A small model that answers yes/no questions on an image's attributes, trained from scratch.
Training: soap at rate 0.0025, 15500 steps, batches of 256.
Rows from block 2 of the image encoder of a small model that answers yes/no questions on an image's attributes, named by matrix and row number. Rows with one number belong to one neuron. Each number is 500 + 25 x the weight over its row's rms, rounded and kept within 0 to 999. All counts start at 0. Numbers have three digits each. After the name is the row's rms in percent of the matrix's.
After each neuron's rows are labels from the 100 images, of 14848, where the neuron reaches its highest value: "responds to" is what is common among them; "peak at" is the part of the image that holds the peak. Only what is clearly more common there than usual is listed. The data: telescope images of galaxies (Galaxy Zoo DECaLS).
# fc1: MLP up (encoder.blocks.2.mlp.fc1.weight, 640x320), inputs 192-255
# fc2: MLP down (encoder.blocks.2.mlp.fc2.weight, 320x640, transposed), outputs 192-255

fc1.16 110:510537485494529460499460471517519521496517525482473471521497510537512462498511464523533495494503527453492506468492497476478501505466536458543525487524454498521505492524498499573517500507513459
fc2.16 119:486529519506485507550526498486500512494511471496522480471515498521491525505516495476547476482476469458484489521529507464512538479501512506483495522521473540500537509532419481491500493504513525
responds to: edge-on disk: yes
peak at: centre

fc1.67 117:520502459477533464445478507510505478471520509506507472502465479524485496504495479469490540537454474484508505479486483490516504474527460485512497542500485548501521501477492523535513484535498502
fc2.67 101:471552519467499522517466479494473540494522473506523490494492530495498521506486467512537499521502518469464481474510466508539500485514446586459496522469480487510478487503471440511510464439512496
responds to: bar: no
peak at: bottom centre

fc1.41 113:483516521531496550510505460477505475526483515471519511498475484498519483480494522491523495489512535470501493485493486488483560493505528493502459499460525489494461507531485485442479515512544468
fc2.41 101:513455506500476525482454531498467478507507493524465495521559515522534468537529507529509497500505465530511512498502530495511496476481506519464499524537504493524501496478514459443514593518497497
responds to: shape: featured or disk; edge-on disk: no; spiral arms: yes
peak at: centre

fc1.498 100:476503554493540511452478475492530508487555459495472519509516509517503478529502529490511502480497521469469538506481458432476489497488495500505505540469464513543485531515471491537486488419544523
fc2.498 111:492488461534495494472501475503478503450513553503455531519519551512518496480511509518484499482544556527482509506505503497502557525486465473511480508524463505488514466469523493497472528478488505
responds to: spiral arms: yes
peak at: centre

fc1.304 093:489489522504502525446500518514480539520457560485491539510484554493501536511508510498488491468510521561481499510532540477518541462461513533497503509517506479553469494506441498503519455486542502
fc2.304 089:498577519529527452495489531515495479508547514489482506533483525555520536493505508479549504508457475494538490475475490514481455548514507498516479517462520513468527484519512490484512462464489505
responds to: spiral arms: yes; bar: no
peak at: middle right

fc1.247 104:490537500549498449530473524474500521507459489498532520521508515467555522482487511484488534504489485510540536512508513481490520512476499509503477571494448521515522462493504490532508527514494518
fc2.247 107:509548491441506510470567512477540496508473508473526526495480452533500487513507481524505510518506458514509482524519471480501501526538511507474517492456513458505467472532459529515532497451528496
responds to: edge-on disk: yes
peak at: centre

fc1.283 109:525489524470507488516523519527492520553460495503473510501533493480499512511506502545493511518506507478542505500506473525529512454448482493513555464509478512493476460460513498510454466535496475
fc2.283 096:474488517479471507538487507488525478450429507552478461555486485515481499540511482470488491493497511487447466504537495480525521510534518473549492490551530476529509513532550465455480517458484486
responds to: shape: featured or disk; edge-on disk: no; spiral arms: yes
peak at: centre; bottom centre

fc1.536 091:512490532482544511458510519449533470458518492518471477484490502509528542522520506508512503465489488491509485487510472461509479469505528470485502527527495503507457526468514518542506539527536493
fc2.536 088:483506478518483479543505460483477513459518503482447494538505532458514441473496464508479458482506468474502475525489489518528503535513488528485476501509452498519493481495482523538503543435483530
responds to: edge-on disk: no; shape: featured or disk; spiral arms: yes
peak at: centre

fc1.274 105:466471517514483556513517510491494472473485515508559484518469566467487501494485508468459519484518550532482502497515514502525515496506455505470515525478523464509481483508463512503482506504469511
fc2.274 105:517538501469524471513459484521534487485451499523485495532460471523518481520528513494511493505506476480480509499497478560491511505507487491522489531478489521481481501470518527489517532498477487
responds to: edge-on disk: no; spiral arms: yes
peak at: centre

fc1.273 101:512506475527505536481440448466513487503519453526511483497474511529481444502475512440474515449502467499489494518499500504499455486508502454528502535488473505527524498512517445482488517458534502
fc2.273 100:483528503488511472489505472544548589481494463513452514510509512540500515487509524516501506494497499529428511459496489544543475529534506469499506486518530465521502497521507492473498497491511508
responds to: spiral arms: yes
peak at: middle right; centre

fc1.582 097:514493532524500512508510498487508521452474530482523465513528498505488509494498469541514513470513563489488559470477539478474491472501490532497535503531479539502475521499502543557484536499516458
fc2.582 097:504502550478498505481493519491519514525505517460522523565466505489464520467518496525463511482464462493495497506524485478487527554500513535537488512491522503514482527504504493500501474487462504
responds to: shape: featured or disk; edge-on disk: no; spiral arms: yes
peak at: top right

fc1.168 096:467508520450538470527519519505495508510529489510498519514547524498485505542484497508473511509475485489472479556503496509493556507513502445500501515492489475482481485502469476537504528534508554
fc2.168 104:498515431510445504489498500496506521487503498503466495517446520512497506460489452487495547468471509527509467527516518502512556468523516498486499513503543542554518483526499508515486462430562481
responds to: bar: no
peak at: centre

fc1.483 110:505493540508501561557476484478493502491456514492476527512500495480547518479521501503492474475493538483451476541532498537496503515544510489513517482520510503477449495524492489499532474529534464
fc2.483 110:553539486516490490470473457442509466462489503484479475500478519536500517530466485499470525519458475490477487543542546484514515495463502463467493558488508519477521498496507573493534538517497552
responds to: edge-on disk: no
peak at: middle right; bottom centre

fc1.348 100:525521469500474485526491455487489491514460509473494486516554514493479514492509472453493451480472472508507459504505522475544506527486479504496542448477509513509523484497519522477515519499540530
fc2.348 105:470498493503488496493516488542516519512505498529519461516478515481449502511504482540470533521509488539470473469549554502496500487472471539502489437455531453502501504450524543520468530495502500
responds to: roundness: cigar-shaped; edge-on disk: yes
peak at: centre

fc1.316 097:500498514518532495534519473479482474473478484530557470538525498480543468468468514477479520533512513480520502482523541531483518495459512499513526504466470513501529486453504489505497526497452465
fc2.316 105:460512512474501509490497491506512490510509479489519500496515477509524459506482507522503478530478471515494504491505463471478515580490505525525491508484513479508498471488497457475501492500510511
responds to: shape: featured or disk; edge-on disk: yes; roundness: cigar-shaped
peak at: centre

fc1.597 100:472507549493506473542505516522499531488531497501502510497501502505475523467529531498435500501485487495487484537460500521485562479496485457477488565474491498532508498502491494506520538504523533
fc2.597 111:516561473507472504492491547517532482513511499485485527495508474509511539482482471503500525470479495518520479552511489495488498476485521497459464520474532526537509487527509513490484469467532494
responds to: bar: no
peak at: centre

fc1.163 103:533518502490540506464509513476492494491505468458478475502509485500518502518466520504547491451503450504501491499512478488501490486509532432479478523524504512487506542497529503501538530560500486
fc2.163 093:508474472522505500509499512476470510469549459479504516475464489477539510494510474502514491488511514508506481506466497540541498524508476520465492497505440497487531448520496478535515523432527500
responds to: edge-on disk: no; shape: featured or disk; spiral arms: yes
peak at: centre

fc1.174 096:495514547536502497465494518532515471495526518522509498498519516462467516532507508495486524521479475483559468469463529466491519507506552533499498491502520536491511520525510463452571478536484509
fc2.174 097:508476519485497521469519501519505467507472529505516507500508506525549487474488495466515472495514536523524477505546538485449525506504491477502497531471478472487511501498545491507486507494475528
responds to: roundness: cigar-shaped
peak at: centre

fc1.21 103:476473476479495508500498510506498491464535455474523544461467509505506532487520484466512480503477469524480521472510509526504532478487484485491503483478509512479472499478495526551463487463526465
fc2.21 102:555532488516446516530538487498508477474495503532495511514489501523499514493503533542474529525505494491497482522494447500480520503513491440506528482484517508545530515504452475488509539499479523
responds to: spiral arms: yes
peak at: bottom centre

fc1.39 095:525516496489464482489481477503454537504489457482545512520510461500469525515487474460518468487542492523486532507524536485476453529499516488519491491509506480484561489519503503485464529498485519
fc2.39 092:466523466481509532473485543508465539547487493466534503489541519487455524489488510537492491518531477522481538500498501551551493501518515586487499439486486470508487475526454464516473456437529488
responds to: edge-on disk: yes; roundness: cigar-shaped
peak at: centre

fc1.342 112:535459429492473534505499519523462543551500528450503515532522505570525498463494485476480506497511469493499511482532499507502495502464502492476488490547481507479481467510508516491490476499488496
fc2.342 101:490539501505512541496474525520516475500481476523428469545516510511499525455525504482477500530493487516483473521517540508509523519473464491535486480504485445509550514507474466459506468468483487
responds to: bar: no
peak at: top right