config.toml
encoder_norm_position = "pre"
encoder_width = 320
fusion_encoder_mlp_ratio = 4
fusion_encoder_head_dim = 48
shampoo_beta = 0.99
lr_schedule = "linear"
Rows from block 7 of the image encoder of a small model that answers yes/no questions on an image's attributes, named by matrix and row number. Rows with one number belong to one neuron. Each number is 500 + 25 x the weight over its row's rms, rounded and kept within 0 to 999. All counts start at 0. Numbers have three digits each.
After each neuron's rows are labels from the 100 images, of 14848, where the neuron reaches its highest value: "responds to" is what is common among them; "patch colour" is the nearest of a few named colours to the mean colour under the peak. Only what is clearly more common there than usual is listed. The data: telescope images of galaxies (Galaxy Zoo DECaLS). In brackets: how many of the 100.
# fc1: MLP up (encoder.blocks.7.mlp.fc1.weight, 640x320), inputs 0-79
# fc2: MLP down (encoder.blocks.7.mlp.fc2.weight, 320x640, transposed), outputs 0-79

fc1.596:490460530474509491503500480516477474494502481507517483493542500467481484474506508536493499570502502532509496542485495559499518478460533514490501476463515492540499442496533489476548506512516534485476519464516478482515485476507539488525507523
fc2.596:482478514480537486507520476505494517458491503477499514487491529499521491538518521476522492463538493490557505515465486504515491483494514518494477530524502501479528483520530540510502522509521528479541509505487512519504511491456510501495524468
responds to: edge-on disk: no (51); spiral arms: yes (44)
patch colour: brown (69)

fc1.226:493501465482504475516453528490487474517475513540519500498540493503501481492485482452499483451460513515526461494476445509512484474489492520464530498486513527546453512476519508515515564510517478522434504513563520463498521463498499498487472472
fc2.226:533445496497479510503543464514536544537503501472487516496544485530529472514506482490469538503536511525478481477489510512498502552528510488525459515473519527490491508483571495534516475487510480517451470428517494514483502549519512514484482519
responds to: spiral arms: yes (42)
patch colour: brown (63)

fc1.639:494463569521512501487504473478549518456530529482527492497478494451464480475498503514475443525483526482502502464533499510500461479514506474511488474519464488533525486525511472496473514547536455476548474477515525486489521482502537528512463489
fc2.639:507538455482506529470488492536454547522537549492504547504450530510519500506518489514505474483504495521482490526516533464521518501483497520523485508515508499490502489493533470476487497524519495490492485544486484481504508507476514540494471496
responds to: roundness: round (49)
patch colour: brown (90)

fc1.254:511483508513497511466517490498513480510535505501517504538537491497501511490498489503531476549513508499512498486540466474519445516472441532520486494504474524487515525524486492488509513485501481491532490512566463491458535515506496499515476481
fc2.254:504479481490524540525475481501457507549516540470515536514472504483462497494491502491515511527494492502523481490485523512461475546562524481520516503502465484442490479489502473519564469429495504491503529528516487522463481502506485515480523505
responds to: spiral arms: yes (41)
patch colour: brown (89)

fc1.90:520466557482521526499527512494505525469544522511506453490488521469489508492528507524494465503481509502501507544481502497492448510516529527543463455472477516533514475496468441477549508541532502469536494494484515509534517495465506510511487486
fc2.90:532528441478506527474444484524501561487520526525477504543465503496513482462509472487499494531478542507481488483493499462507503479478497539476498496508503511504529469477471515488537484523492494488489524494502489466488486496461539517547457509
responds to: roundness: round (47)
patch colour: brown (75)

fc1.155:497494536503454476521535524505469489499506447446532519505549520507506525519525523513467511501478532541529475500540496506524516473528473504482474537453512473499497508521491482506509474506505501531493483503472495501499518491493471447472503442
fc2.155:545517529508513517507467473542526484499467506471456523517474515522465473513543510464457509522503510500542547510551491499461529525509500565514502480500505480482463521514478492505488489490475541500454474509483518497467519515496518546499482519
responds to: roundness: cigar-shaped (27)
patch colour: brown (90)

fc1.522:497486472508475516450502535523490488484532486525510519452484499483470524518489494444507500491499466519497489496517487488528527520480498479497442494505518541524501569508513465508480483518481515480482490445474490531526501494524520487476545464
fc2.522:517467517480502509505514501504533513504480466493473518514490494492506465515500552519508507481512494509519482470497513478497529497485531502476526460483502543480550476488511510510528445476482488506518530475518495492503489459498493510469453507
responds to: bar: no (31)
patch colour: brown (46)

fc1.274:519538552499521504493499470492507504491503488509464515502499511476488436452448552471478454476477463451489537476474485489508494499474495481503477493496498500511512498479530487484536537503521460477530502476516499503484475537483488526528538521
fc2.274:483447477521512514471486512527510522514531561519489519508525479562508527493499477499524509476535488514509502499534503512536492487519455504501443509461473503522480493459490477532473519508510491492467507507532463524535487525504477514520517536
responds to: edge-on disk: no (51); spiral arms: yes (41)
patch colour: grey (50); brown (41)

fc1.425:544483544491506511492503496471523500461523496497524453460516530496531534509500501509523508514570494511505501508510521524540481502508507515519507498502477495519477549525495495494545512482495438542506484506522491519530523537467437487523538499
fc2.425:496487528497481492492524504485496454505530504511533518514482519466483510531507494493473503541461503527520527490458475507494450555456510486477528508503507520511459528505515483503510543536486499440521485515462498496484514473535529440480493462
responds to: spiral arms: yes (42)
patch colour: grey (57)

fc1.12:513482487504498460497508537495521522499503528503497496491494494515483533494522531510525473516493509479515501514499480500514506528546450490487506534482500504473497500528488495449443476498509529484477472452492484498523495481486508481526486517
fc2.12:504500505482503540458486477517527507494500493540440491513488509498504504497456489529500495487517453526497526524500524491471545515496495484517502512515513522456494495492520482511525481482516545462486571492515490463498513488526489517504495479
responds to: edge-on disk: no (58); spiral arms: yes (48)
patch colour: brown (55)

fc1.164:486535467499470502443501469498508550503498493485578539484531450528471473486497567532465512497501481505497474461529522519493506457509525496483502533480537502477503503514493495497527514541506452487491492491457480511508479500529493488446476496
fc2.164:513479525495559538489521489450519455485520494474512529533496535561550519503481522530509495495509496530501498465481465529475465494525513516509482488488498480511549500514510527481469512526494535485495511535483491489514495518458490524515520513
responds to: shape: featured or disk (80); edge-on disk: no (79); spiral arms: yes (66)
patch colour: brown (49); grey (45)

fc1.455:522483515447499506505498487470546514490541488512500481510525503459500481483485489483479504483505480520469493487470507484521460513530504530482476485490539446489529516489489502527517500451463458520519509519482461549533501484456459474500531490
fc2.455:482515521495518474506454517511491493497512491526450515531501494522509507518529478494500495488520521513501482527492513573499481462523500492513470508499462540528490507505508545505451529532506535476480495513501494524455479487512518496456486486
responds to: roundness: round (77)
patch colour: brown (57); grey (42)

fc1.635:499509475457510478503501540467518484524502521498564481477535554506527550499490508515471502486527469523509521452501501465554456436525511495526476505453499462496488477529545469490489498504523485491504471478492509509540486464450521478500497530
fc2.635:495477521550468525484526548500503503523504539523524531511490532521487493484463461518491485482538489509503479532499491483486525509490496464503519470517481537540474492506511502489510508496545498492473501480501527477533501500501540520487465512
responds to: roundness: round (45)
patch colour: brown (88)

fc1.638:507475553526454486508532488498549468536493511490505504514482482490495472527491482493511487476514530498491467522557508514522542436496520479503542467504461528520520487477498492493473526541480521509519537500481480484503527494479497533485505466
fc2.638:529509476459498495493502474486513551480529439508491505518476478500472451455515525508520496477494488499500517494486468477471464483484532603548478530487555523478503548474541493479508498489486510488490501479509499493510485500528537483506501534
responds to: spiral arms: yes (40)
patch colour: brown (42)

fc1.519:527472500481491472473527515525501472529502538458540530521494464503530475511502449498468505497491507495491465474477477477514525486480552501490517488542505508513466514551495517464480480505522512496458518502486447564497497464483527516508499515
fc2.519:484510462507502507481526488512502504484488551477447519514446532513477515525505527498504520479512484472498492501500439475486471503468538517515480511484469510511448537479489525530505467500499481470513529496558524499472502436542463518464525522
responds to: shape: featured or disk (72); edge-on disk: no (65); spiral arms: yes (60)
patch colour: brown (62); grey (30)

fc1.558:532471513518516463467522515493531455473500529479487470535494500500492504493486499510479489515493483529505493543498519522534528490513526496491475457504424473537452517492486453460551501497468483541535512528486425522507533487484463496473510541
fc2.558:547468505501470479493499490526500474464537477530523521490490523512520479518542498514471442505495512521486517502497500489525453483471539474510560463526461510479545514508523525521563480492512493512442505521527478503486508482462483499515507537
responds to: edge-on disk: no (97); shape: featured or disk (97); spiral arms: yes (91)
patch colour: grey (78)

fc1.616:477513529484463502469449476491504465524485482537527536478584471511482457486477506466469475532498520545516466493474504524519504505522522494486474439487539477475479449489513542470512532512497488484521507477477528503515483512517532494489549501
fc2.616:483516540498462459515525463566484483479508479467507509517500529499522479531479505466508478574475499485536537501533487468476555494538497529518476494491495484463522498574538478472525487531498492490493517489495488474505471527499483503473504482
responds to: edge-on disk: no (55); spiral arms: yes (51)
patch colour: brown (80)

fc1.307:513516491509484527519484504520480532521550477487512496475498503507530544498520498513526498525463474472473475505459447484530484495478480548469469517499483544498447501528505500462489506464501493473462466478494495510522501492485494522489553486
fc2.307:466501479512534524505470502504499484475502507487490504505471497530531486534529467499458534493517502511514502488488521494518492480501502509487513504538537515524525463477500499481516491525498492526503528535532529527523518451489510511488496491
responds to: spiral arms: yes (40)
patch colour: brown (37)

fc1.30:482443508493506474505501519475478499480550523479471439523504545462468507494500518511477508465537522501470504492462480515555464526505546532502487435517518472474514525452537469493478502511503516525481475504489518440496526547502502480493496471
fc2.30:495513536526528488487517501520514525514506547469477537498472512504494496509503508505511532485494509539503489485499528512467503464456483475525486485503519518510466516507465539409497502461502493514514530522470509506496512518468516496496494487
responds to: roundness: in between (71)
patch colour: brown (84)

fc1.466:520509541501497545463504503479507524489507514504487531516552506501529538506491499494477501480509470536499492515480514426483439473499513520517475462540495473450508512493495500477511561480489503481483539542468496487486453498544489534469548493
fc2.466:462533537526497467528528497561544499454483505503459506529516502480506511514523476487512446506512465503525512511497465538510503470497475507517551474506505538486498523500513502474503497527497463494460532497484484559477497514470480522549497505
responds to: edge-on disk: no (55); spiral arms: yes (47)
patch colour: brown (78)

fc1.483:502466507467498497490524456464538524506505507506498457469475534479520510507526475477528483484531521479489496493535514479489530453496466479503495505522492501460504500526546501513530519463491513501457484492463476470506506496525534469526519534
fc2.483:528535470467550488494496532482461534481482495513485529538512470512466490485443518500430515516483502487507488515476508468457489483449465463483451483543500514476518512498504499481524508521447520495516499509516541509503483526510482478468517487
responds to: shape: featured or disk (75); edge-on disk: no (74); spiral arms: yes (60)
patch colour: brown (58)

fc1.337:511491491522508488484495529492499521489459481488485476527463489488534521517481501478515502459506477499479500514466513506516467472471563492466488540470476496482526548474466494458519458518490466517493498471485518485545473512492540479471506543
fc2.337:530513506469486514541456501554492544474484514514461526522504473503487485523494464540495435502469466536498518506477508513536521496454499517505465513517483487494479481468487477528512527509505474507512530504508504523482502503514453463481499499
responds to: shape: featured or disk (88); edge-on disk: no (85); spiral winding: tight (43)
patch colour: grey (55); brown (45)

fc1.299:492495558505470509529485516487528453522484483483521474497516486543473469493485480480499465503491523506490451521507486481430517498509487552499465510536475501467510490466491537518514507542543476496534489525501536502505511485525491463528486479
fc2.299:502533502499523500479532479465491514504516544513508482521500487514468491478475480478506459478496535537514508532519489504513523498463518473481462473481514525560518437488506517512468490510511498520486473482525476424510530487536541550455506495
responds to: edge-on disk: no (52); spiral arms: yes (47)
patch colour: brown (44)

fc1.35:537473530463506506501485424524496508506488523500501487470534510469474495414504487513524507516507476465512465470513476470525474505481516457491547485487527475522493512493509513500515501475510520537496526476475472444561490471538520506509506506
fc2.35:533509499535497513486508517536515481514511504506497541502531510528499505519486509527484479526519492518485534512466470518501484492548518481537415491475477466541529476497532538511506549484534504465480556513535558511515444484481461488483510484
responds to: edge-on disk: no (55); spiral arms: yes (48)
patch colour: brown (54); grey (37)

fc1.185:507499505497521498524488499492515515505491482523507469503519458501504505493474474512444490507526493532475511507494466509478448496519481474530471491508484465522508524534522495497507496458475527517468483483488539530518515508469538473522538510
fc2.185:463487481516478513486485548494478478512490496503494499475491521516511497508507474496498520449531482533496540458517504519504509466503477506503494490515515499435504461493479494494465501500513525507533536487504464505486506538478536480516499473
responds to: shape: featured or disk (71); edge-on disk: no (65); spiral arms: yes (51)
patch colour: brown (53)

fc1.20:501492458467503486452514505489547512512495553498489507484550496502473533513457531490523530454487528476449478488501523478502499515491475500529521497505434507494472484506473546488533495490496486513507508491488495528493484495484493534483491519
fc2.20:486458540485519490508464504571480515509500472507496508519503545523526501521529504464520513510557528504497510459468468471507502489498510512514475514517504520467487528500476492540503519513532510473496536523491489522551482501455496480536510518
responds to: shape: featured or disk (62); edge-on disk: no (61); spiral arms: yes (57)
patch colour: brown (46); grey (25)

fc1.2:500517501569513534504521521548545465487504497513505480505542513526529470509534524504497499491516524461528500507468485488509503491470470530490471468547508506478517468534536450506489506495509506489489482492504513533496546518536487511492476509
fc2.2:524507517465505562527496496475523512467515461469469518481490460470493515505512458484570537523490476495506492490473503493484492512485501503489497520496490531486483494507484516551494502537520523494467489497488490497495507477546554505484490521
responds to: roundness: cigar-shaped (30); edge-on disk: yes (28)
patch colour: brown (75)

fc1.50:538493505504484537468496515510533443548506508505474484476527515492487547476482515496497501499484525483512521508475502470529532500445497526497508514481484480477511505519499481479497513471546491461488529489515489550527508536510527498490498488
fc2.50:520511455501453543503486493489549491478508454477491519487503492472501482490513483502478510486520524506520510525539482546555501523496511524534493496487480456509479436475518469513458532504475491502544507550467481470476480509483462484498524478
responds to: roundness: round (46)
patch colour: brown (72)

fc1.195:500495513490471496475515466504460553514505545491549496500467522491532479496509509514470511444466482503475526524496496521525458511500512481477500494491483514515491510494479477438531479461439483521478477520462483506532514499456515512604478500
fc2.195:471484513495503490511518475521519512461470532502491513498482509505489547507497466502547487476521546525511516469483520497516463474468524485523470495505518508502501492439497454511507468535478490477482495454500503516489466487503502497508458530
responds to: spiral arms: yes (43)
patch colour: brown (67)

fc1.344:522493468520530461489506542518457480476500514502513498528459482496475482465482499482458477492520485484524501495465513512530503498547487513475502491534559468496554501560531527542490490523484518492535548517472538525489530522510506491502538514
fc2.344:496504452499531536508500551494508462496498519506481511461496505509484524489503459473479556487507508511485513476503464438487453568494514508507509530507509468494485503490551527554535515501522507525505514494488487486517534505516466510510481499
responds to: edge-on disk: yes (34)
patch colour: grey (35); brown (35)

fc1.168:473520462506480483495517468537449510449514495490511541489536517560489482467503521470478457496518532526494504541496495488493492533497466516464481522503492496524510550473481505431487478506484472513472529488499469514511501477499476524543485465
fc2.168:465452511469500492491473532501535498493478475506505499525480556523468519526503511506501518490485488474522501435531511491490490499513493505482512542486470524500538525512480442475482486497525490506491460496461505495529496461555513497502512539
responds to: spiral arms: yes (43); bar: no (34)
patch colour: brown (40)

fc1.1:541470484508479450459486555463502492528475546507523464498514474500506521541481511524450547473490512511517483501534506491472531508549469497501486481488496482478500498487513494495493490486497486552523481540448525495509493516466481483562473508
fc2.1:493532474490502496521458499522452497465504468541533506487436495517486495499495480528470526454526497497514463495495501476520497508501546530490499504510528500487517486522499539481551445470457542453520511451486509498488475474515522497489544529
responds to: edge-on disk: no (51); spiral arms: yes (43)
patch colour: brown (87)

fc1.22:499536500504500477522527498544501510529529505525505499479511543516472525508480469454529461504496539534507502484528525479535500508506440482500501515470541490498492527522528483478477504495485485498551466498535503500491547449504488455473515502
fc2.22:476506542521510494477494481478508497497492473460504522484512495504487469529517537539482540498480509494479499421475530506471426534517516498517479492538505533488510488513483485526535507501497481513510531496486501481514500448536526462479534497
responds to: shape: featured or disk (77); edge-on disk: no (73); spiral arms: yes (61)
patch colour: brown (54); grey (46)

fc1.71:477523528515499483493517465498510484504502480509541537500509460484494499500517480465531490530518505505513548498531498499479512529494524502542527497527487539484517517540478526521451529496500502432521493484491474490517498536540531528471517478
fc2.71:539481456469513517478527484496537481521497530522493550518470494516477520513528554510513495490522517534468501511496544486478496499511548461571500533502488488504465494478500506507505458540509463511454529502511500489485450499510537500477497468
responds to: bar: no (31); spiral winding: tight (26)
patch colour: brown (50); grey (35)

fc1.400:521459499496460515492482502482487481499494495492487520474465511440498504513473517486486501491504456485489493513481480542489535499506505517490484466457494526499543499476497499517493521542544541535490504481488527486492518477496520497488508460
fc2.400:500510487477534545510489486455520541505514479529530490521519523474484493493498513483501468501498554521492487482494477511464505504523509515493513506493523497489484507473527500536548503547459496480457486517473483481507484559489496464483528504
responds to: roundness: round (50)
patch colour: brown (74)

fc1.637:528496516498487521536479484480489497534473487519494487503487520533524521505519506490486518507457511471497499478482493520518467515484472524495483512473534505554481506472503499517534505476461508482490485491482493467517515518443460515463457471
fc2.637:539458477520497520547498497535512442501480582486505488515500492497498499517467486532496530507503488482528469502463493555460541502542503528476475469508512478505514514480495453517508497514510477500466515534518523462509485436569508502501474494
responds to: roundness: cigar-shaped (34); edge-on disk: yes (30)
patch colour: grey (75)

fc1.276:507457477535478426513495539449463497549468481519484506492484524460488505476485508471495522526490531485541510498525485496475511458482505471522500502525464527493528471539529493531446526505468495474507450499460510541450496508520520511538507494
fc2.276:527510482489458514440480522479564503480508485528475495489498539525495541464468499463514524508514501496529494486486503461549496506512554495477495524494488509455495504453489475494506522516513500504490490516496501505484431483501493512474444504
responds to: shape: featured or disk (90); edge-on disk: no (88); spiral arms: yes (81)
patch colour: brown (79)

fc1.349:525520528543482466521468533500502495520520515509529448477494554509466482491523497484500529471523470525479505499478501474546471453477499503494441473481532488461518511531537516510502506515514519462529502520529493480508535499498493460468529525
fc2.349:470445549551493474484596524559525478489473531455509509473479499489495482541461465498499486458512485518478499507479472475484500483477483484515501502503490522479497536525470509501520473504522489481477512551473499530568519519466478526440469501
responds to: roundness: round (45)
patch colour: brown (60)

fc1.532:547476498496471479503488555503514544467504509538536481446510471511527518518486497486538506494514486520493511541522494509512495493480483539482469533500501517511490477481507510508527534463513510556504466491513512530513475488516517471493521462
fc2.532:501497472488534495486481458507440523479524525506465523512475510531481545506505537494502523477507490459509496507505490503532529520521508528519503513513538511468501493491544515544488521498485549505460520518501471451467463487481492528484549483
responds to: shape: featured or disk (61); spiral arms: yes (43)
patch colour: brown (68)

fc1.340:514485494504484479530530488540484514493455479479515529474550467484510513524517495515497493529540553516542489499533511502495525493499466483517458530528468483518507521514526501519485493501511530525448491508478515480463522484468498492446502494
fc2.340:556472503479506542551487505500530462511540512494458523488507515525507518524522524542540464489504513515540480502490505493488491555472513521493494492533515485455476515538476491493496517480490505501473533530498499533515521516491551544459450473
responds to: edge-on disk: yes (33); roundness: cigar-shaped (28)
patch colour: brown (87)

fc1.327:513506510462476480514487508517503501528475441513522482522490548532540537447492493519524535540505512493513508552513514509492477528534468468516507539491473450485500511508509504491474520526505489509476437471513536497501519512501462470524452505
fc2.327:476525501505519489479520509534500526508547542512516514504493455500454492538522499482506485498535480529491490469497530495478521518441529485520538502554482531518505487465513503471446500502505493499525491489521463509475489537473492510538481480
responds to: roundness: in between (66)
patch colour: brown (54); grey (46)

fc1.149:496486461484482483524509497437494485478473487456473502530531497490524491487492506511482478486481487515507498478501509509531525492477517516478482483492501479493496559508532463471519506553482472504512460456489484511458488512505517503471494509
fc2.149:491502510486474506495475489441471513484499473556550464474494482497483482501491486486472493491483533463456489497508506501487501456524526495535522521507514501523477519490523480515506515492469455468496497543471483499493473501506485414498513533
responds to: roundness: round (43)
patch colour: brown (50); grey (48)

fc1.298:508539499451476498466501483485511494524463489523495478499523478496482570491487482510485502462514490507485527488480535494515486513506520498488502444482477460496502521466473453480483512514542472522494459501505487465529518499485501521521480538
fc2.298:486479498491515537500484486499489578522510508522521515479507508529491501521506466507529502493474544505495533470474471524502472490527477469490512532496491491500487482442481490548508483506504438529522520548525505518531469483472480503484547532
responds to: roundness: round (52)
patch colour: brown (86)

fc1.405:515524463421505483503485495495485466508490525531528482447504490496521512548491519514490510500499475489498486509495521532519472465463479506544517516513457553503522493491514539508505554456448521491519525496504493515477522499481514499527508520
fc2.405:518479512519508492506432535493540487519495523474521597464489506509489517497492502533492502524505514505530529459475517510515466477511479519487515501509477491480536494513489494489485493512508497509518530500476465484503483463547480467454484515
responds to: roundness: round (45)
patch colour: brown (53)

fc1.498:504482506544521443531500505456504460531469516509476496476501498451487495488512475504503534517517519509515499500534504498499514479523497493520512506509480515525532500487514465489471558536443496524476457504503523505479480498509515498494506487
fc2.498:556539516516481506471450507486530492472507452491496502458535550507496519480555515491490517461508503468524477503529494494488474499559535530494485551498513522531502496486493500503503495492492499528528485527509481477471465472489511508509474503
responds to: edge-on disk: no (87); shape: featured or disk (87); spiral arms: yes (80)
patch colour: brown (65)

fc1.541:524522481510487497522510499515481429455520545497503513524503529540503493479529546501517476482538502494464454490438487518476480476497535466506507481528563480503518494517511527529499465501495532507471490451502504497510482473504503490504496481
fc2.541:512524467459484505474471538526498518523489484485503524514509476514498508504495538516490495483513528496432497513527505520522505528502504563517524525496444470484504508467486483508453518481466496502478532484517478489516509501504464514491537526
responds to: edge-on disk: no (61); shape: featured or disk (61); bulge size: moderate (25)
patch colour: brown (87)

fc1.46:544498504488472529531517533522535517475535504495544510499518516506545445491529518505491489524458519513509514539510441492496489504468509499501515502517487504513524464511486508528476497443520504499475467517538495523544516492465543502491496535
fc2.46:525516517511469540455517457476505444503477549476501489510543517523474502496499464554471494532488482491499522517502533499509491495452489528514519504490531523504465491542520493521447464450486509497492488505496505500515505497482501525470489511
responds to: shape: featured or disk (61); edge-on disk: no (59); spiral arms: yes (50)
patch colour: brown (44)

fc1.23:497492525381490501489473460546513527485489503501508461536514523472519495450512475547470483496529489523510525520500495506506522475487543525453495505516516513516479519485530491456510463453508536520476509507480490507531494505477518501506532509
fc2.23:516495501494510528470514517521517540488480491503501539513484521490452507469521468510486415508494495530512537455447532503503490492505537469522455496512527502463572527467459502512519499519513496531448460538507495518538492492488496519488502491
responds to: shape: featured or disk (60); edge-on disk: no (54); spiral arms: yes (41)
patch colour: brown (48); grey (30)